config = dict(
    model='image VAE',
    dataset='Sentinel-2 satellite tiles (TerraMesh)',
    train_examples=72500,
    image_size=48,
    crop_scale_min=1,
    horizontal_flip=True,
    bottleneck='kl',
    downsampling_factor=8,
    encoder_arch='vit',
    encoder_norm='rmsnorm',
    encoder_norm_position='pre',
    encoder_activation='gelu',
    encoder_mlp_ratio=3,
    encoder_head_dim=48,
    encoder_fused_qkv=True,
    encoder_bias='all',
    encoder_qk_norm=True,
    encoder_parallel_block=False,
    encoder_inner_norm=False,
    encoder_drop_path=0.15,
    encoder_patch_size=[8, 8],
    encoder_conv_stem=False,
    encoder_layers=16,
    encoder_width=256,
    encoder_positions='conv',
    loss='mse',
    latent_channels=32,
    decoder_norm='batchnorm',
    decoder_activation='relu',
    decoder_widths=[32, 64, 64, 64],
    decoder_blocks_per_level=3,
    decoder_block='basic',
    decoder_attention=False,
    decoder_upsampling='nearest_conv',
    kl_weight=0.1,
    init='lecun_normal',
    residual_init='none',
    optimizer='normuon',
    muon_scale='match_rms_adamw',
    learning_rate=0.0054,
    momentum=0.9,
    nesterov=False,
    orthogonalizer='newton_schulz_5',
    adamw_lr_other_params=0.0027,
    max_grad_norm=5.0,
    l1_shrink=0.01,
    max_steps=9900,
    batch_size=128,
    epochs=17.5,
    lr_schedule='cosine',
    final_lr_fraction=0.01,
    warmup_steps=490,
    weight_decay=0.1,
    adamw_weight_decay_other_params=0,
)
Rows from block 5 of the encoder, named by matrix and row number. Rows with one number belong to one neuron. Each number is 50 + 15 x the weight over its row's rms, rounded and kept within 0 to 99. All counts start at 0. After the name is the row's rms in percent of the matrix's.
# fc1: MLP up (encoder.blocks.5.mlp.fc1.weight, 768x256), inputs 128-255
# fc2: MLP down (encoder.blocks.5.mlp.fc2.weight, 256x768, transposed), outputs 128-255
fc1.26 107:19 39 23 70 61 48 50 43 37 50 50 48 55 61 45 57 43 80 53 50 53 77 52 54 38 39 14 54 59 42 52 53 32 50 71 24 50 59 53 38 42 58 50 48 46 44 33 53 26 82 75 43 18 70 50 54 43 13 54 50 69 67 44 67 36 49 47 50 50 45 94 89 49 53 51 39 28 41 63 65 21 49 49 46 14 53 48 58 90 54 28 41 52 53 51 67 25 47 58 54 56 50 57 48 55 50 28 52 48 46 51 73 42 56 43 43 29 62 37 52 46 57 50 01 44 30 48 50
fc1.27 099:10 23 55 50 51 43 45 46 59 31 47 50 53 40 47 52 53 36 21 51 49 89 40 59 52 44 51 60 40 49 35 50 85 54 29 58 47 16 78 78 59 52 09 50 38 89 51 37 72 70 41 50 22 69 26 46 21 50 51 46 50 37 90 42 49 22 32 91 29 38 51 64 48 60 60 48 63 53 21 35 61 61 46 63 65 52 51 61 36 74 43 13 31 54 21 56 46 51 40 53 55 77 52 40 43 49 37 58 49 78 54 54 50 38 49 81 13 55 43 47 56 56 50 36 52 73 54 53
fc1.28 112:56 37 53 52 40 50 50 52 25 41 10 37 47 64 65 41 54 12 30 71 40 59 58 74 10 69 50 47 57 29 69 26 49 08 49 48 58 51 80 31 42 25 38 47 50 37 49 55 50 37 50 50 41 52 48 53 50 50 49 37 47 73 74 47 32 70 57 62 72 52 29 67 49 39 34 43 45 36 60 51 34 60 53 53 44 41 50 49 36 89 32 37 34 78 65 62 39 50 71 39 50 42 66 59 49 48 49 32 50 63 45 26 60 52 39 53 51 38 63 55 31 55 51 58 57 71 48 57
fc1.29 135:37 48 52 45 59 48 57 48 33 46 26 78 73 50 48 48 47 51 52 51 22 43 50 54 77 63 51 22 34 16 37 19 53 25 83 62 52 49 52 71 51 63 34 22 47 49 50 52 33 55 67 50 54 47 56 40 18 54 35 32 58 78 49 66 42 72 14 55 27 40 46 41 55 67 50 58 51 47 43 20 54 54 24 46 50 53 38 48 39 52 43 47 37 62 33 67 42 52 59 73 67 52 17 29 35 64 49 62 35 60 51 45 49 47 49 71 50 48 69 63 62 63 52 37 50 48 57 29
fc1.30 089:48 57 40 50 44 30 35 54 47 53 39 55 70 61 51 39 56 18 61 59 57 30 50 62 66 64 50 53 49 31 75 50 39 72 54 53 47 42 67 49 50 68 16 57 46 44 41 48 72 42 83 63 50 19 34 27 50 46 62 44 67 46 12 29 49 52 41 37 37 58 45 75 65 41 49 32 75 67 52 43 49 50 49 75 85 59 51 58 65 93 46 76 75 61 29 51 54 44 47 43 51 19 60 37 62 61 50 50 37 40 96 50 39 51 51 29 01 51 54 48 11 49 51 60 50 02 36 44
fc1.31 093:62 56 54 57 79 33 99 50 52 51 53 31 43 84 32 45 00 53 50 52 23 75 76 73 50 46 60 66 49 65 53 40 48 50 53 80 50 43 45 64 21 50 53 52 59 57 48 68 64 50 45 60 49 66 56 48 27 48 52 63 57 38 40 44 40 48 48 34 24 51 49 53 54 54 50 43 63 50 53 64 41 26 55 21 29 50 83 50 35 55 74 16 69 58 55 49 42 42 88 58 59 58 81 52 28 35 65 48 43 26 56 53 32 64 65 47 52 42 50 45 47 50 49 50 70 80 66 49
fc1.32 092:43 52 48 34 49 48 34 57 79 51 48 55 55 49 72 53 42 34 54 48 40 81 50 62 54 67 20 62 81 41 49 71 36 31 24 50 59 46 51 51 46 37 61 04 83 50 50 38 42 35 56 53 50 49 07 53 34 44 49 38 47 56 12 51 56 61 31 49 68 53 53 60 29 50 58 34 52 62 55 50 45 32 50 45 36 40 55 40 98 50 48 63 80 61 47 53 76 51 45 50 42 22 49 58 74 50 64 42 48 60 44 82 50 53 35 44 39 45 40 52 39 37 47 55 39 47 51 73
fc1.34 109:50 49 55 50 36 95 41 61 58 41 58 48 45 51 75 51 51 49 28 52 69 52 39 25 29 65 74 43 43 81 49 26 48 35 43 50 61 32 44 36 51 42 54 55 56 58 71 49 27 42 49 42 59 36 46 48 34 63 55 49 60 91 30 74 19 51 47 47 41 51 44 48 17 66 78 36 55 50 50 50 40 47 43 68 58 59 41 52 32 44 48 47 56 65 50 65 44 58 49 30 51 52 00 24 36 25 27 26 49 57 53 49 42 49 61 50 27 28 51 52 24 71 28 47 20 69 43 40
fc1.35 092:52 51 55 40 47 50 53 73 85 43 56 66 99 30 48 48 51 61 50 94 39 51 47 66 77 56 75 48 51 44 52 54 09 44 51 40 54 54 58 61 46 45 44 67 57 59 48 37 68 48 29 47 17 27 40 79 45 50 24 99 43 48 44 48 62 65 64 53 52 55 15 49 62 30 47 50 50 32 51 47 56 57 41 42 59 54 58 56 53 40 67 56 37 25 57 52 71 45 76 51 48 26 84 56 44 47 50 56 50 43 42 65 45 67 58 49 66 67 52 26 49 50 55 55 60 48 50 50
fc1.36 105:49 45 07 20 56 51 64 85 50 49 45 50 53 38 52 38 46 45 47 70 32 39 70 25 58 50 40 28 50 18 63 16 67 62 48 52 56 46 49 45 47 28 66 28 73 46 44 47 69 50 57 56 56 48 52 50 34 68 44 51 36 48 27 51 49 59 54 38 42 52 57 39 50 48 46 51 18 28 41 46 54 43 56 49 30 44 59 51 51 64 47 41 10 45 53 55 58 69 76 39 50 67 89 32 51 61 53 66 79 57 64 37 45 53 49 65 96 55 45 56 43 49 50 20 47 59 57 55
fc1.37 080:74 60 69 51 41 44 65 39 61 28 38 48 48 44 63 56 51 55 63 55 48 50 57 49 66 34 49 47 41 44 48 68 54 59 52 49 48 49 98 63 37 74 42 50 39 49 52 30 16 51 54 57 77 83 33 35 50 59 73 61 50 55 55 22 52 74 46 54 68 45 26 53 66 54 48 89 52 43 43 52 07 48 86 52 78 51 75 28 67 50 49 46 51 60 41 35 50 46 36 34 45 26 61 60 46 47 47 68 47 06 45 07 53 56 35 47 19 48 50 66 31 85 23 52 51 30 43 48
fc1.38 125:46 56 46 50 57 73 56 49 29 24 41 32 41 60 50 35 74 28 35 54 50 83 51 39 46 44 72 47 52 32 42 56 60 50 40 60 45 32 51 55 45 39 77 54 53 71 42 63 57 54 77 46 34 46 45 27 92 62 50 22 48 59 51 53 38 46 71 22 54 51 38 46 44 51 51 49 36 50 52 77 55 55 26 39 50 45 52 56 69 74 56 80 39 73 47 27 59 56 53 17 49 42 50 57 35 50 56 77 51 50 53 25 64 61 50 39 36 31 59 48 54 51 77 51 52 82 38 46
fc1.39 088:54 70 57 49 29 41 68 63 61 51 47 49 46 48 35 52 30 73 65 60 55 50 36 74 63 52 39 53 52 50 64 54 40 59 50 54 43 49 76 52 58 39 50 56 37 50 64 25 48 67 62 48 43 48 34 53 41 44 54 48 50 66 59 41 51 75 54 11 43 50 47 27 21 50 74 65 45 59 32 77 46 32 16 50 25 48 23 50 52 43 86 41 49 67 74 37 41 45 51 53 51 17 48 52 47 29 50 50 42 56 56 00 59 51 42 20 28 99 15 51 61 50 56 54 54 31 51 39
fc1.40 106:44 51 67 61 47 24 22 34 75 24 52 49 34 44 46 39 49 00 37 50 47 65 46 44 49 50 62 43 43 64 39 54 65 64 42 49 54 49 55 65 40 50 50 29 32 31 53 45 50 39 50 46 49 60 31 00 42 44 53 32 53 44 48 48 56 33 19 60 26 53 54 92 46 61 46 49 50 52 36 38 47 49 36 41 20 50 73 24 58 50 54 61 70 50 65 50 28 37 27 51 64 96 48 50 52 56 58 47 31 54 36 29 47 48 51 46 35 51 50 50 58 81 63 63 86 73 53 29
fc1.41 115:25 38 48 33 44 30 35 59 70 51 53 50 48 54 22 50 29 37 61 35 82 61 52 50 58 50 34 49 47 48 29 47 45 36 54 58 66 17 58 60 48 39 67 50 50 49 40 27 51 80 78 59 50 59 30 28 65 46 35 55 52 95 56 49 59 52 36 49 46 08 57 45 52 50 46 50 19 49 48 67 53 60 72 51 16 49 51 40 60 50 57 48 57 50 61 67 50 35 57 03 73 55 49 35 39 34 38 07 48 96 45 83 60 55 42 22 70 50 42 57 44 48 45 72 48 46 76 62
fc1.42 103:51 42 52 60 52 60 24 54 55 47 61 24 44 30 60 49 50 51 47 61 43 49 25 47 50 57 35 53 58 58 48 53 47 44 26 41 50 75 59 49 31 52 50 75 58 34 53 04 48 25 39 55 50 47 45 30 53 24 70 52 31 57 49 44 55 53 48 59 48 49 40 63 22 35 57 39 40 46 67 47 47 11 48 74 21 58 32 40 29 47 35 20 50 43 50 41 46 50 35 83 54 49 58 81 64 49 64 64 72 79 56 53 52 56 46 51 51 48 30 36 44 65 48 39 51 52 52 60
fc1.43 090:50 50 50 50 52 52 62 45 87 55 53 49 46 30 52 50 42 54 33 27 43 45 60 50 88 52 49 24 68 56 27 38 34 50 52 18 64 54 50 66 41 76 47 57 62 21 09 65 51 54 51 51 11 50 08 98 50 56 48 50 49 62 37 48 49 49 42 00 42 53 40 42 45 62 62 54 33 55 61 48 46 55 23 78 68 43 62 65 75 54 49 55 66 50 96 71 63 45 53 56 46 06 23 29 48 68 55 30 45 46 30 33 54 33 27 40 40 39 46 56 43 45 60 33 55 52 60 57
fc1.44 089:48 25 62 52 70 15 51 50 39 65 47 51 26 32 39 51 44 51 65 50 59 50 63 46 30 68 52 47 20 50 64 49 54 49 53 66 44 38 42 25 53 29 50 50 65 33 60 99 24 43 40 40 29 72 24 52 61 79 49 56 95 56 36 27 32 29 43 64 57 60 51 53 69 48 53 37 31 64 58 76 35 80 44 35 51 50 48 57 32 52 57 49 56 61 51 30 34 53 57 53 51 59 43 37 58 51 53 45 49 51 49 53 37 50 50 36 63 48 41 80 42 49 52 43 33 38 64 58
fc1.45 101:40 53 49 50 54 45 78 21 31 53 65 53 60 79 34 41 49 15 43 41 77 49 33 72 72 61 04 37 41 00 36 50 56 37 53 38 57 50 54 48 15 44 55 43 62 52 61 49 49 39 99 53 41 39 34 32 77 38 51 66 52 66 43 65 49 47 51 53 58 52 48 69 19 46 68 50 56 44 48 43 44 50 50 38 64 50 46 49 92 60 72 50 51 51 58 64 38 42 49 53 49 50 56 79 47 49 48 29 45 49 48 31 78 25 44 47 74 48 27 57 47 64 48 33 70 44 50 47
fc1.46 097:38 28 50 54 40 48 51 83 49 58 45 74 63 40 42 58 58 71 49 42 51 69 45 62 68 48 48 55 41 46 62 74 54 53 80 38 16 54 20 49 49 39 66 49 52 55 50 40 32 52 41 31 21 29 49 48 78 45 50 49 53 83 62 54 51 51 38 47 33 46 57 44 68 49 50 32 64 25 46 51 65 37 54 57 50 65 90 35 79 13 44 58 63 02 57 26 64 67 74 61 37 48 61 61 83 46 52 60 49 51 48 81 48 68 46 23 50 48 50 51 47 50 64 49 49 12 58 64
fc1.47 092:46 51 45 49 13 43 49 51 67 51 56 55 50 50 49 48 51 99 52 34 72 70 36 48 76 69 49 50 56 51 64 81 68 68 50 44 51 53 50 46 64 48 53 61 45 77 74 50 40 33 30 56 55 48 48 50 66 47 63 50 50 79 52 50 47 69 37 50 40 52 47 54 50 70 43 76 45 51 53 50 64 39 55 47 44 27 49 39 31 31 70 27 51 56 61 28 54 55 38 34 53 36 23 49 51 61 41 52 68 30 69 45 50 68 76 47 29 53 59 32 69 41 63 65 59 56 50 30
fc1.48 092:30 65 69 75 67 50 58 16 50 39 14 40 34 57 45 50 77 42 50 61 51 42 54 47 51 64 45 54 69 51 48 33 50 47 51 39 66 49 45 59 55 29 19 53 67 74 38 50 57 48 48 58 60 43 50 50 69 50 68 61 50 57 45 23 77 58 21 60 68 58 61 50 50 40 39 41 52 49 55 45 19 69 55 50 63 48 69 50 60 50 49 71 82 54 51 21 30 32 22 64 36 44 41 25 53 72 33 53 36 53 50 44 41 50 42 51 53 45 99 50 54 46 36 56 47 26 42 50
fc1.49 095:66 55 04 78 51 55 60 42 52 46 49 45 48 45 58 32 50 66 39 46 54 41 51 72 50 43 52 50 68 63 42 43 53 39 32 30 65 43 46 69 52 43 40 54 48 87 43 50 23 51 66 60 23 46 42 48 49 52 83 47 28 61 45 41 65 47 57 53 69 47 08 50 36 50 49 65 49 43 60 66 94 19 48 31 32 52 55 64 53 19 65 56 39 55 54 52 52 67 46 99 26 43 62 51 52 44 51 41 72 50 62 55 39 47 26 55 26 45 48 51 32 48 55 55 54 49 48 62
fc1.51 067:54 60 58 24 57 50 50 54 52 57 59 47 38 49 40 40 52 45 48 48 53 48 57 76 42 50 56 56 49 50 45 51 50 43 48 41 55 81 42 41 50 72 43 61 50 64 44 40 84 86 53 54 53 24 18 44 37 63 39 41 51 53 57 28 76 50 72 45 28 28 42 49 28 50 50 64 89 58 21 40 49 57 52 40 42 50 51 62 51 51 54 53 56 66 59 48 62 50 34 64 34 51 53 54 48 46 57 64 47 60 41 50 64 54 53 49 50 55 25 56 60 55 58 66 43 43 52 54
fc1.52 078:56 56 51 49 56 43 50 04 66 30 46 59 80 55 78 62 47 69 48 39 32 71 61 50 63 43 64 48 49 60 31 50 29 31 41 79 67 50 51 32 62 53 32 16 55 73 51 25 48 60 77 55 51 29 42 46 49 45 59 15 63 22 60 34 51 51 46 57 73 53 44 59 42 51 48 66 32 39 50 54 32 49 43 48 78 40 63 49 65 50 38 53 41 52 75 32 54 70 52 49 21 52 19 38 29 40 42 38 57 56 78 50 51 50 54 52 41 52 49 50 50 36 40 53 55 26 54 31
fc1.53 138:72 47 69 59 48 49 52 55 52 27 48 50 52 58 20 47 48 51 28 50 55 55 46 33 58 39 54 67 32 28 55 00 38 63 51 93 50 59 51 26 82 57 80 65 51 62 76 46 42 56 46 41 54 40 47 46 43 49 32 50 49 25 25 45 35 48 68 47 48 48 51 31 31 68 47 64 45 46 52 45 41 34 44 63 52 57 81 43 34 52 50 58 44 98 55 42 51 53 53 47 49 52 47 68 51 21 40 56 54 45 49 43 50 49 46 35 47 73 33 58 68 40 64 61 51 53 52 49
fc2.26 068:51 77 41 67 50 48 61 58 73 44 20 46 47 55 44 26 44 51 45 49 48 55 58 49 50 34 38 50 50 68 50 50 51 60 32 51 55 44 76 43 50 49 58 76 52 40 73 55 48 56 50 55 38 47 57 49 47 51 59 52 56 50 47 63 49 50 62 21 59 50 48 63 85 57 55 59 51 52 52 58 56 52 41 11 22 50 99 15 54 40 76 56 58 50 15 85 34 79 10 50 43 42 67 22 93 50 39 31 51 26 45 45 52 71 56 51 77 51 47 48 38 43 60 50 42 73 75 51
fc2.27 047:82 50 64 58 75 14 47 50 59 50 36 57 21 74 50 52 51 50 65 59 37 14 39 51 37 55 41 57 39 50 50 39 49 63 01 42 57 99 53 28 29 22 48 34 55 24 74 63 50 29 48 41 49 45 51 53 55 48 46 50 50 42 00 56 51 77 50 41 47 50 49 52 65 57 58 47 54 51 68 47 63 17 78 55 58 51 45 50 50 51 57 52 70 50 70 76 53 00 54 60 38 53 45 57 50 56 52 64 00 50 41 41 45 50 96 46 60 45 44 78 19 51 53 76 52 55 39 48
fc2.28 102:76 27 99 55 49 48 44 27 37 55 65 49 50 53 70 36 77 44 53 50 27 48 48 32 63 48 62 51 36 52 25 99 64 77 16 35 41 51 32 48 65 67 58 46 34 46 23 52 42 53 56 77 24 49 38 55 56 23 59 43 49 50 27 69 46 54 38 65 39 54 41 39 42 46 46 81 66 52 45 36 75 51 56 28 11 52 53 50 68 15 52 24 52 34 56 37 22 58 50 17 51 63 49 43 56 51 55 41 71 64 50 51 50 64 62 54 57 77 39 52 52 47 48 57 50 52 49 51
fc2.29 157:62 68 45 56 57 56 53 49 58 09 70 44 37 57 79 51 35 51 53 68 25 64 30 91 45 49 50 44 48 59 41 55 45 53 50 47 56 54 53 45 42 40 51 25 24 55 52 35 67 57 30 50 71 50 56 26 00 46 71 48 51 63 57 63 50 72 45 40 55 44 40 38 44 71 48 46 50 40 65 60 52 20 26 55 12 55 48 68 49 40 44 56 50 50 40 48 51 47 55 41 51 58 52 45 55 50 50 92 49 60 40 51 51 54 60 50 64 39 48 70 78 82 51 27 68 52 24 48
fc2.30 028:66 37 44 50 64 41 48 99 28 46 42 50 43 48 62 46 54 50 52 49 44 52 50 28 50 99 48 50 50 32 12 50 50 36 48 43 64 50 47 45 35 68 47 49 48 47 63 88 48 51 00 49 15 46 50 43 36 70 52 47 45 66 50 05 53 30 16 48 50 50 55 52 67 49 50 42 22 41 48 55 49 58 49 48 51 50 58 51 52 29 50 52 38 47 99 13 53 49 50 74 51 66 34 50 55 58 50 43 50 50 48 62 50 49 48 36 49 51 53 50 57 53 64 43 50 51 52 51
fc2.31 043:95 42 29 50 54 20 49 29 72 40 53 53 53 51 48 38 40 54 61 82 28 28 49 50 55 52 71 55 49 45 79 55 50 81 54 47 49 77 42 52 48 46 52 49 41 40 82 51 38 18 62 52 52 29 38 50 47 55 00 50 45 65 36 77 42 60 94 49 46 62 39 76 77 47 50 69 50 88 51 68 43 50 67 48 91 47 32 51 23 36 59 51 28 25 50 75 50 54 51 18 30 50 49 43 21 45 26 70 48 44 53 50 51 25 42 49 54 52 40 59 54 53 50 80 48 45 45 29
fc2.32 043:21 51 52 61 49 50 48 42 39 59 61 53 50 37 40 58 53 50 66 37 27 20 85 50 44 40 52 28 50 70 49 70 93 82 41 40 50 40 24 48 51 33 38 54 43 42 49 65 44 47 13 53 51 49 28 23 50 61 48 50 50 52 58 50 14 46 57 54 58 34 49 49 99 47 44 47 50 51 63 41 50 61 54 54 45 44 47 51 57 44 31 50 51 46 54 44 15 59 50 50 50 49 57 58 62 27 56 51 13 13 48 50 49 36 49 54 69 51 47 37 44 36 51 49 40 21 51 00
fc2.34 201:51 36 52 40 37 62 48 44 44 72 51 41 53 33 88 50 90 49 82 91 45 51 39 48 46 30 39 74 54 43 54 89 38 58 43 49 52 65 59 49 50 48 48 48 53 46 44 37 51 47 49 50 48 49 50 45 53 59 33 75 35 72 54 54 45 47 71 49 73 44 99 33 85 46 58 51 57 59 56 53 48 61 69 48 66 46 69 45 43 47 61 83 64 63 51 37 46 46 65 48 70 47 67 36 27 46 28 44 52 77 45 50 49 63 60 53 51 61 44 48 49 46 74 69 67 46 28 41
fc2.35 160:56 42 52 52 40 55 54 44 69 50 32 60 49 51 48 52 48 62 36 46 74 52 87 44 50 53 49 67 51 79 38 49 49 50 54 57 49 26 44 56 44 23 22 47 39 50 51 64 49 57 60 44 60 68 50 50 72 78 55 33 66 54 70 47 09 49 45 55 51 55 52 55 50 56 50 48 40 43 40 37 47 83 49 68 50 58 51 40 67 80 41 54 49 53 99 70 43 49 38 41 50 51 33 47 46 49 75 45 50 43 50 08 44 30 50 50 43 43 68 51 42 50 24 42 00 51 78 51
fc2.36 094:79 48 48 30 40 48 54 53 23 55 40 50 86 71 62 52 50 46 43 53 52 52 76 61 59 50 11 50 61 49 53 43 46 64 40 43 80 44 37 55 32 41 60 21 73 72 69 53 63 44 59 52 56 37 56 49 51 66 72 61 42 64 90 39 45 55 49 52 62 13 54 35 58 44 20 39 31 50 43 54 49 49 26 38 43 51 67 26 60 47 50 31 47 55 23 36 58 50 49 54 45 60 47 54 43 59 46 61 50 39 72 34 53 49 19 46 52 61 51 44 50 50 57 33 26 54 58 60
fc2.37 019:50 45 55 47 39 50 50 73 45 58 51 39 51 50 81 50 50 50 48 45 50 53 50 44 46 99 47 49 50 46 50 50 49 50 51 58 50 49 41 49 39 52 53 64 50 52 65 49 61 46 48 53 39 49 47 49 50 50 62 02 18 52 59 10 50 62 51 41 53 41 45 50 48 38 49 49 42 45 17 52 50 49 51 49 50 50 50 49 50 50 54 50 16 50 58 49 50 50 52 53 51 79 51 44 68 51 40 52 50 99 78 35 68 75 79 38 75 64 46 65 44 50 55 85 00 49 93 69
fc2.38 216:42 51 60 50 50 50 32 52 43 87 49 33 51 50 22 54 38 40 49 84 45 35 29 48 51 53 70 59 60 50 69 54 44 55 72 45 52 64 46 35 48 77 62 34 35 54 55 74 44 33 42 44 69 34 42 08 16 59 39 99 50 44 52 50 99 43 51 48 66 54 50 67 51 44 52 45 50 50 61 37 48 23 94 56 36 53 49 50 62 00 49 43 70 49 51 50 14 42 36 49 53 49 57 41 47 59 45 09 62 55 43 49 53 74 42 38 53 58 50 50 38 48 44 34 59 51 42 59
fc2.39 054:53 22 31 32 66 48 50 44 49 55 51 50 46 44 41 51 50 65 48 48 48 77 70 46 54 50 48 51 50 20 45 52 58 63 49 50 51 47 50 47 43 52 49 49 58 50 50 51 58 31 38 59 40 49 46 53 69 52 47 23 46 00 50 39 49 50 49 73 50 40 62 55 53 62 00 48 66 49 04 48 49 49 85 49 53 59 46 50 50 38 49 50 48 53 54 50 37 42 48 70 61 56 51 50 43 40 48 48 00 46 74 76 58 49 30 51 50 59 95 50 60 55 52 50 45 66 55 87
fc2.40 069:58 66 43 50 65 50 24 85 56 24 53 50 42 62 56 50 52 47 38 49 35 23 41 56 49 44 50 51 67 43 65 52 55 58 51 50 62 73 47 36 47 69 71 43 53 48 58 50 48 36 55 42 41 53 50 50 49 55 75 62 52 50 47 55 56 88 42 50 32 51 49 24 19 45 56 45 00 51 94 44 43 52 57 69 72 54 60 62 49 52 28 53 50 50 46 25 43 28 45 43 45 51 39 76 52 49 50 88 10 41 49 42 58 50 49 46 39 44 74 51 64 43 28 58 65 36 54 36
fc2.41 083:52 41 61 49 00 50 50 48 40 47 50 67 51 58 46 52 24 47 40 43 62 67 54 35 50 22 53 57 53 50 50 46 50 71 51 47 50 58 52 51 51 41 56 51 49 41 00 59 47 50 08 53 29 46 37 49 66 55 99 50 49 47 74 46 44 71 46 47 51 57 46 39 31 63 47 43 52 59 36 56 49 47 48 48 49 38 49 50 48 41 62 40 44 58 39 48 37 45 47 99 37 47 62 52 47 52 55 50 44 50 26 44 50 44 51 47 46 47 67 51 56 70 36 69 39 50 59 49
fc2.42 193:29 48 81 50 33 51 55 52 71 55 33 43 50 58 46 50 59 45 57 26 49 63 49 24 46 45 51 68 53 48 51 57 52 48 79 87 32 38 49 39 50 50 50 44 45 54 62 61 42 45 51 16 64 75 51 31 60 64 47 51 50 50 58 30 42 30 88 51 78 49 98 71 42 58 49 57 55 47 36 54 50 93 47 58 62 51 50 44 50 82 49 84 55 48 95 55 57 36 58 18 59 47 54 08 46 53 50 74 59 50 39 09 55 54 54 55 55 40 68 32 32 44 68 62 18 48 78 30
fc2.43 039:47 48 61 31 60 45 61 74 06 55 51 50 44 50 77 59 43 50 51 44 99 35 55 53 50 48 49 68 57 46 50 52 52 46 51 60 70 23 63 61 52 49 55 44 46 55 65 32 69 52 47 53 51 38 39 50 57 51 54 46 95 39 47 53 52 56 46 95 63 54 39 48 40 27 48 33 29 59 52 62 41 99 64 24 63 60 41 49 58 69 14 42 52 57 56 49 04 53 65 55 49 99 52 32 55 50 67 39 48 63 36 49 70 46 49 54 51 79 48 48 59 53 50 46 50 27 48 53
fc2.44 143:93 50 43 48 52 53 48 38 49 46 55 50 61 61 54 51 61 37 46 51 32 37 32 42 62 46 55 38 53 60 43 51 47 51 57 38 57 54 85 55 56 54 65 61 54 58 37 16 55 35 39 87 58 20 44 65 57 47 53 71 57 13 56 47 99 42 46 50 57 50 46 48 45 50 31 68 72 55 79 51 24 74 51 44 47 33 38 54 50 36 59 35 50 58 37 33 42 53 35 77 34 45 56 53 56 52 51 50 49 65 13 48 40 52 47 48 47 58 42 57 50 55 44 50 99 60 34 51
fc2.45 066:47 48 51 60 59 55 42 55 53 70 42 50 52 23 60 50 56 66 44 44 00 66 99 47 41 35 49 00 56 74 46 56 49 55 49 51 50 82 84 54 51 45 63 50 63 45 53 98 51 58 26 51 53 37 40 38 39 54 39 57 39 49 63 55 32 50 78 51 42 50 63 44 99 87 53 74 40 54 28 38 49 47 91 50 45 53 53 50 45 35 53 78 55 46 52 34 56 50 37 58 58 51 79 51 49 49 28 56 36 31 44 62 34 44 46 51 49 51 59 57 50 58 58 57 66 52 60 43
fc2.46 040:11 48 30 48 38 50 74 55 63 51 99 44 48 19 50 41 43 38 68 42 99 50 58 49 45 50 51 51 50 51 40 41 53 47 50 51 75 50 49 65 49 37 28 45 49 48 69 46 48 46 43 57 64 50 47 59 57 51 50 15 54 22 61 52 51 41 27 36 42 47 43 50 50 33 79 52 61 47 43 48 29 68 48 56 48 38 15 54 52 87 38 37 35 58 56 52 06 49 59 99 15 51 49 59 70 65 53 55 61 61 50 47 49 43 57 52 49 46 32 79 52 64 52 50 51 49 33 49
fc2.47 064:47 67 12 41 58 68 50 45 79 61 63 64 52 46 47 47 46 46 46 47 69 65 34 52 50 50 34 54 79 51 65 53 50 58 55 51 51 38 49 73 52 50 62 38 41 48 65 34 34 50 55 47 44 54 45 68 46 56 62 50 48 44 70 54 50 52 33 48 73 35 47 75 58 55 45 50 47 46 50 49 48 69 99 47 56 46 42 29 38 53 75 63 39 55 49 47 51 48 53 86 52 84 32 46 57 54 76 50 44 41 77 77 77 50 26 59 29 52 51 50 51 68 75 71 51 56 47 62
fc2.48 038:45 45 62 24 40 50 48 66 56 72 50 49 53 43 82 51 72 31 32 53 44 47 58 52 53 65 51 33 60 28 54 57 56 52 29 51 56 42 32 45 40 63 86 43 43 49 59 63 51 54 54 46 50 26 47 32 17 50 42 50 33 55 50 48 60 50 39 70 31 67 68 49 48 51 44 47 50 54 59 51 41 49 49 55 55 46 54 48 55 03 35 46 28 50 42 45 50 52 50 37 54 53 47 50 42 35 56 53 43 36 86 52 71 48 47 50 39 50 03 37 46 61 51 41 50 49 53 49
fc2.49 063:50 55 59 44 52 48 50 39 46 70 52 44 49 52 64 49 56 59 54 53 32 72 53 75 51 09 66 46 51 41 60 74 46 46 53 52 33 42 23 55 46 47 52 30 16 78 77 44 60 49 54 52 50 59 51 47 52 53 44 53 43 16 50 51 21 46 58 47 62 61 65 42 29 66 27 49 55 49 49 75 51 50 51 56 56 50 26 57 51 99 65 32 51 45 53 50 17 51 54 35 37 42 64 17 50 47 47 48 99 50 13 51 49 50 53 38 55 62 50 55 36 38 50 45 57 38 56 61
fc2.51 158:51 50 49 55 49 52 20 54 64 50 58 50 48 46 61 74 50 50 40 40 50 46 47 48 64 44 46 51 49 50 75 22 50 49 48 46 36 47 50 48 45 50 49 00 48 56 52 29 44 58 61 37 57 56 49 57 68 41 63 53 50 47 41 43 00 64 57 54 62 63 62 51 58 48 52 50 37 47 62 55 58 46 16 60 78 77 51 50 32 74 46 44 48 38 51 34 26 36 99 33 52 49 52 61 52 49 41 50 49 48 59 59 54 15 62 58 31 47 58 26 42 47 41 51 50 49 52 47
fc2.52 068:54 50 50 84 53 20 50 52 50 56 50 52 53 47 48 50 49 51 29 49 57 43 52 53 43 33 67 47 50 50 50 53 89 71 50 46 10 50 50 51 51 96 70 51 50 50 46 44 00 47 03 59 61 64 32 50 54 41 54 47 56 70 53 55 44 52 49 80 38 57 67 61 54 32 45 50 52 49 76 50 50 73 50 41 50 50 48 47 53 56 48 51 54 53 46 66 32 50 78 52 52 49 44 51 48 50 53 46 51 57 53 50 46 67 50 49 51 67 51 49 53 07 50 50 73 26 98 74
fc2.53 116:67 36 80 53 49 66 30 40 52 66 49 66 25 47 50 62 28 99 42 63 45 49 39 54 47 26 53 54 41 55 56 99 51 63 65 34 22 47 44 60 55 41 55 16 54 56 50 59 34 47 44 50 46 59 36 60 54 66 63 44 40 45 65 53 48 57 48 56 68 42 41 65 72 11 48 40 63 61 29 43 47 62 55 55 52 45 41 38 49 11 69 33 51 52 53 39 50 50 64 99 49 60 23 60 47 33 52 49 57 80 40 45 47 35 48 49 66 42 48 40 46 57 64 60 49 58 59 51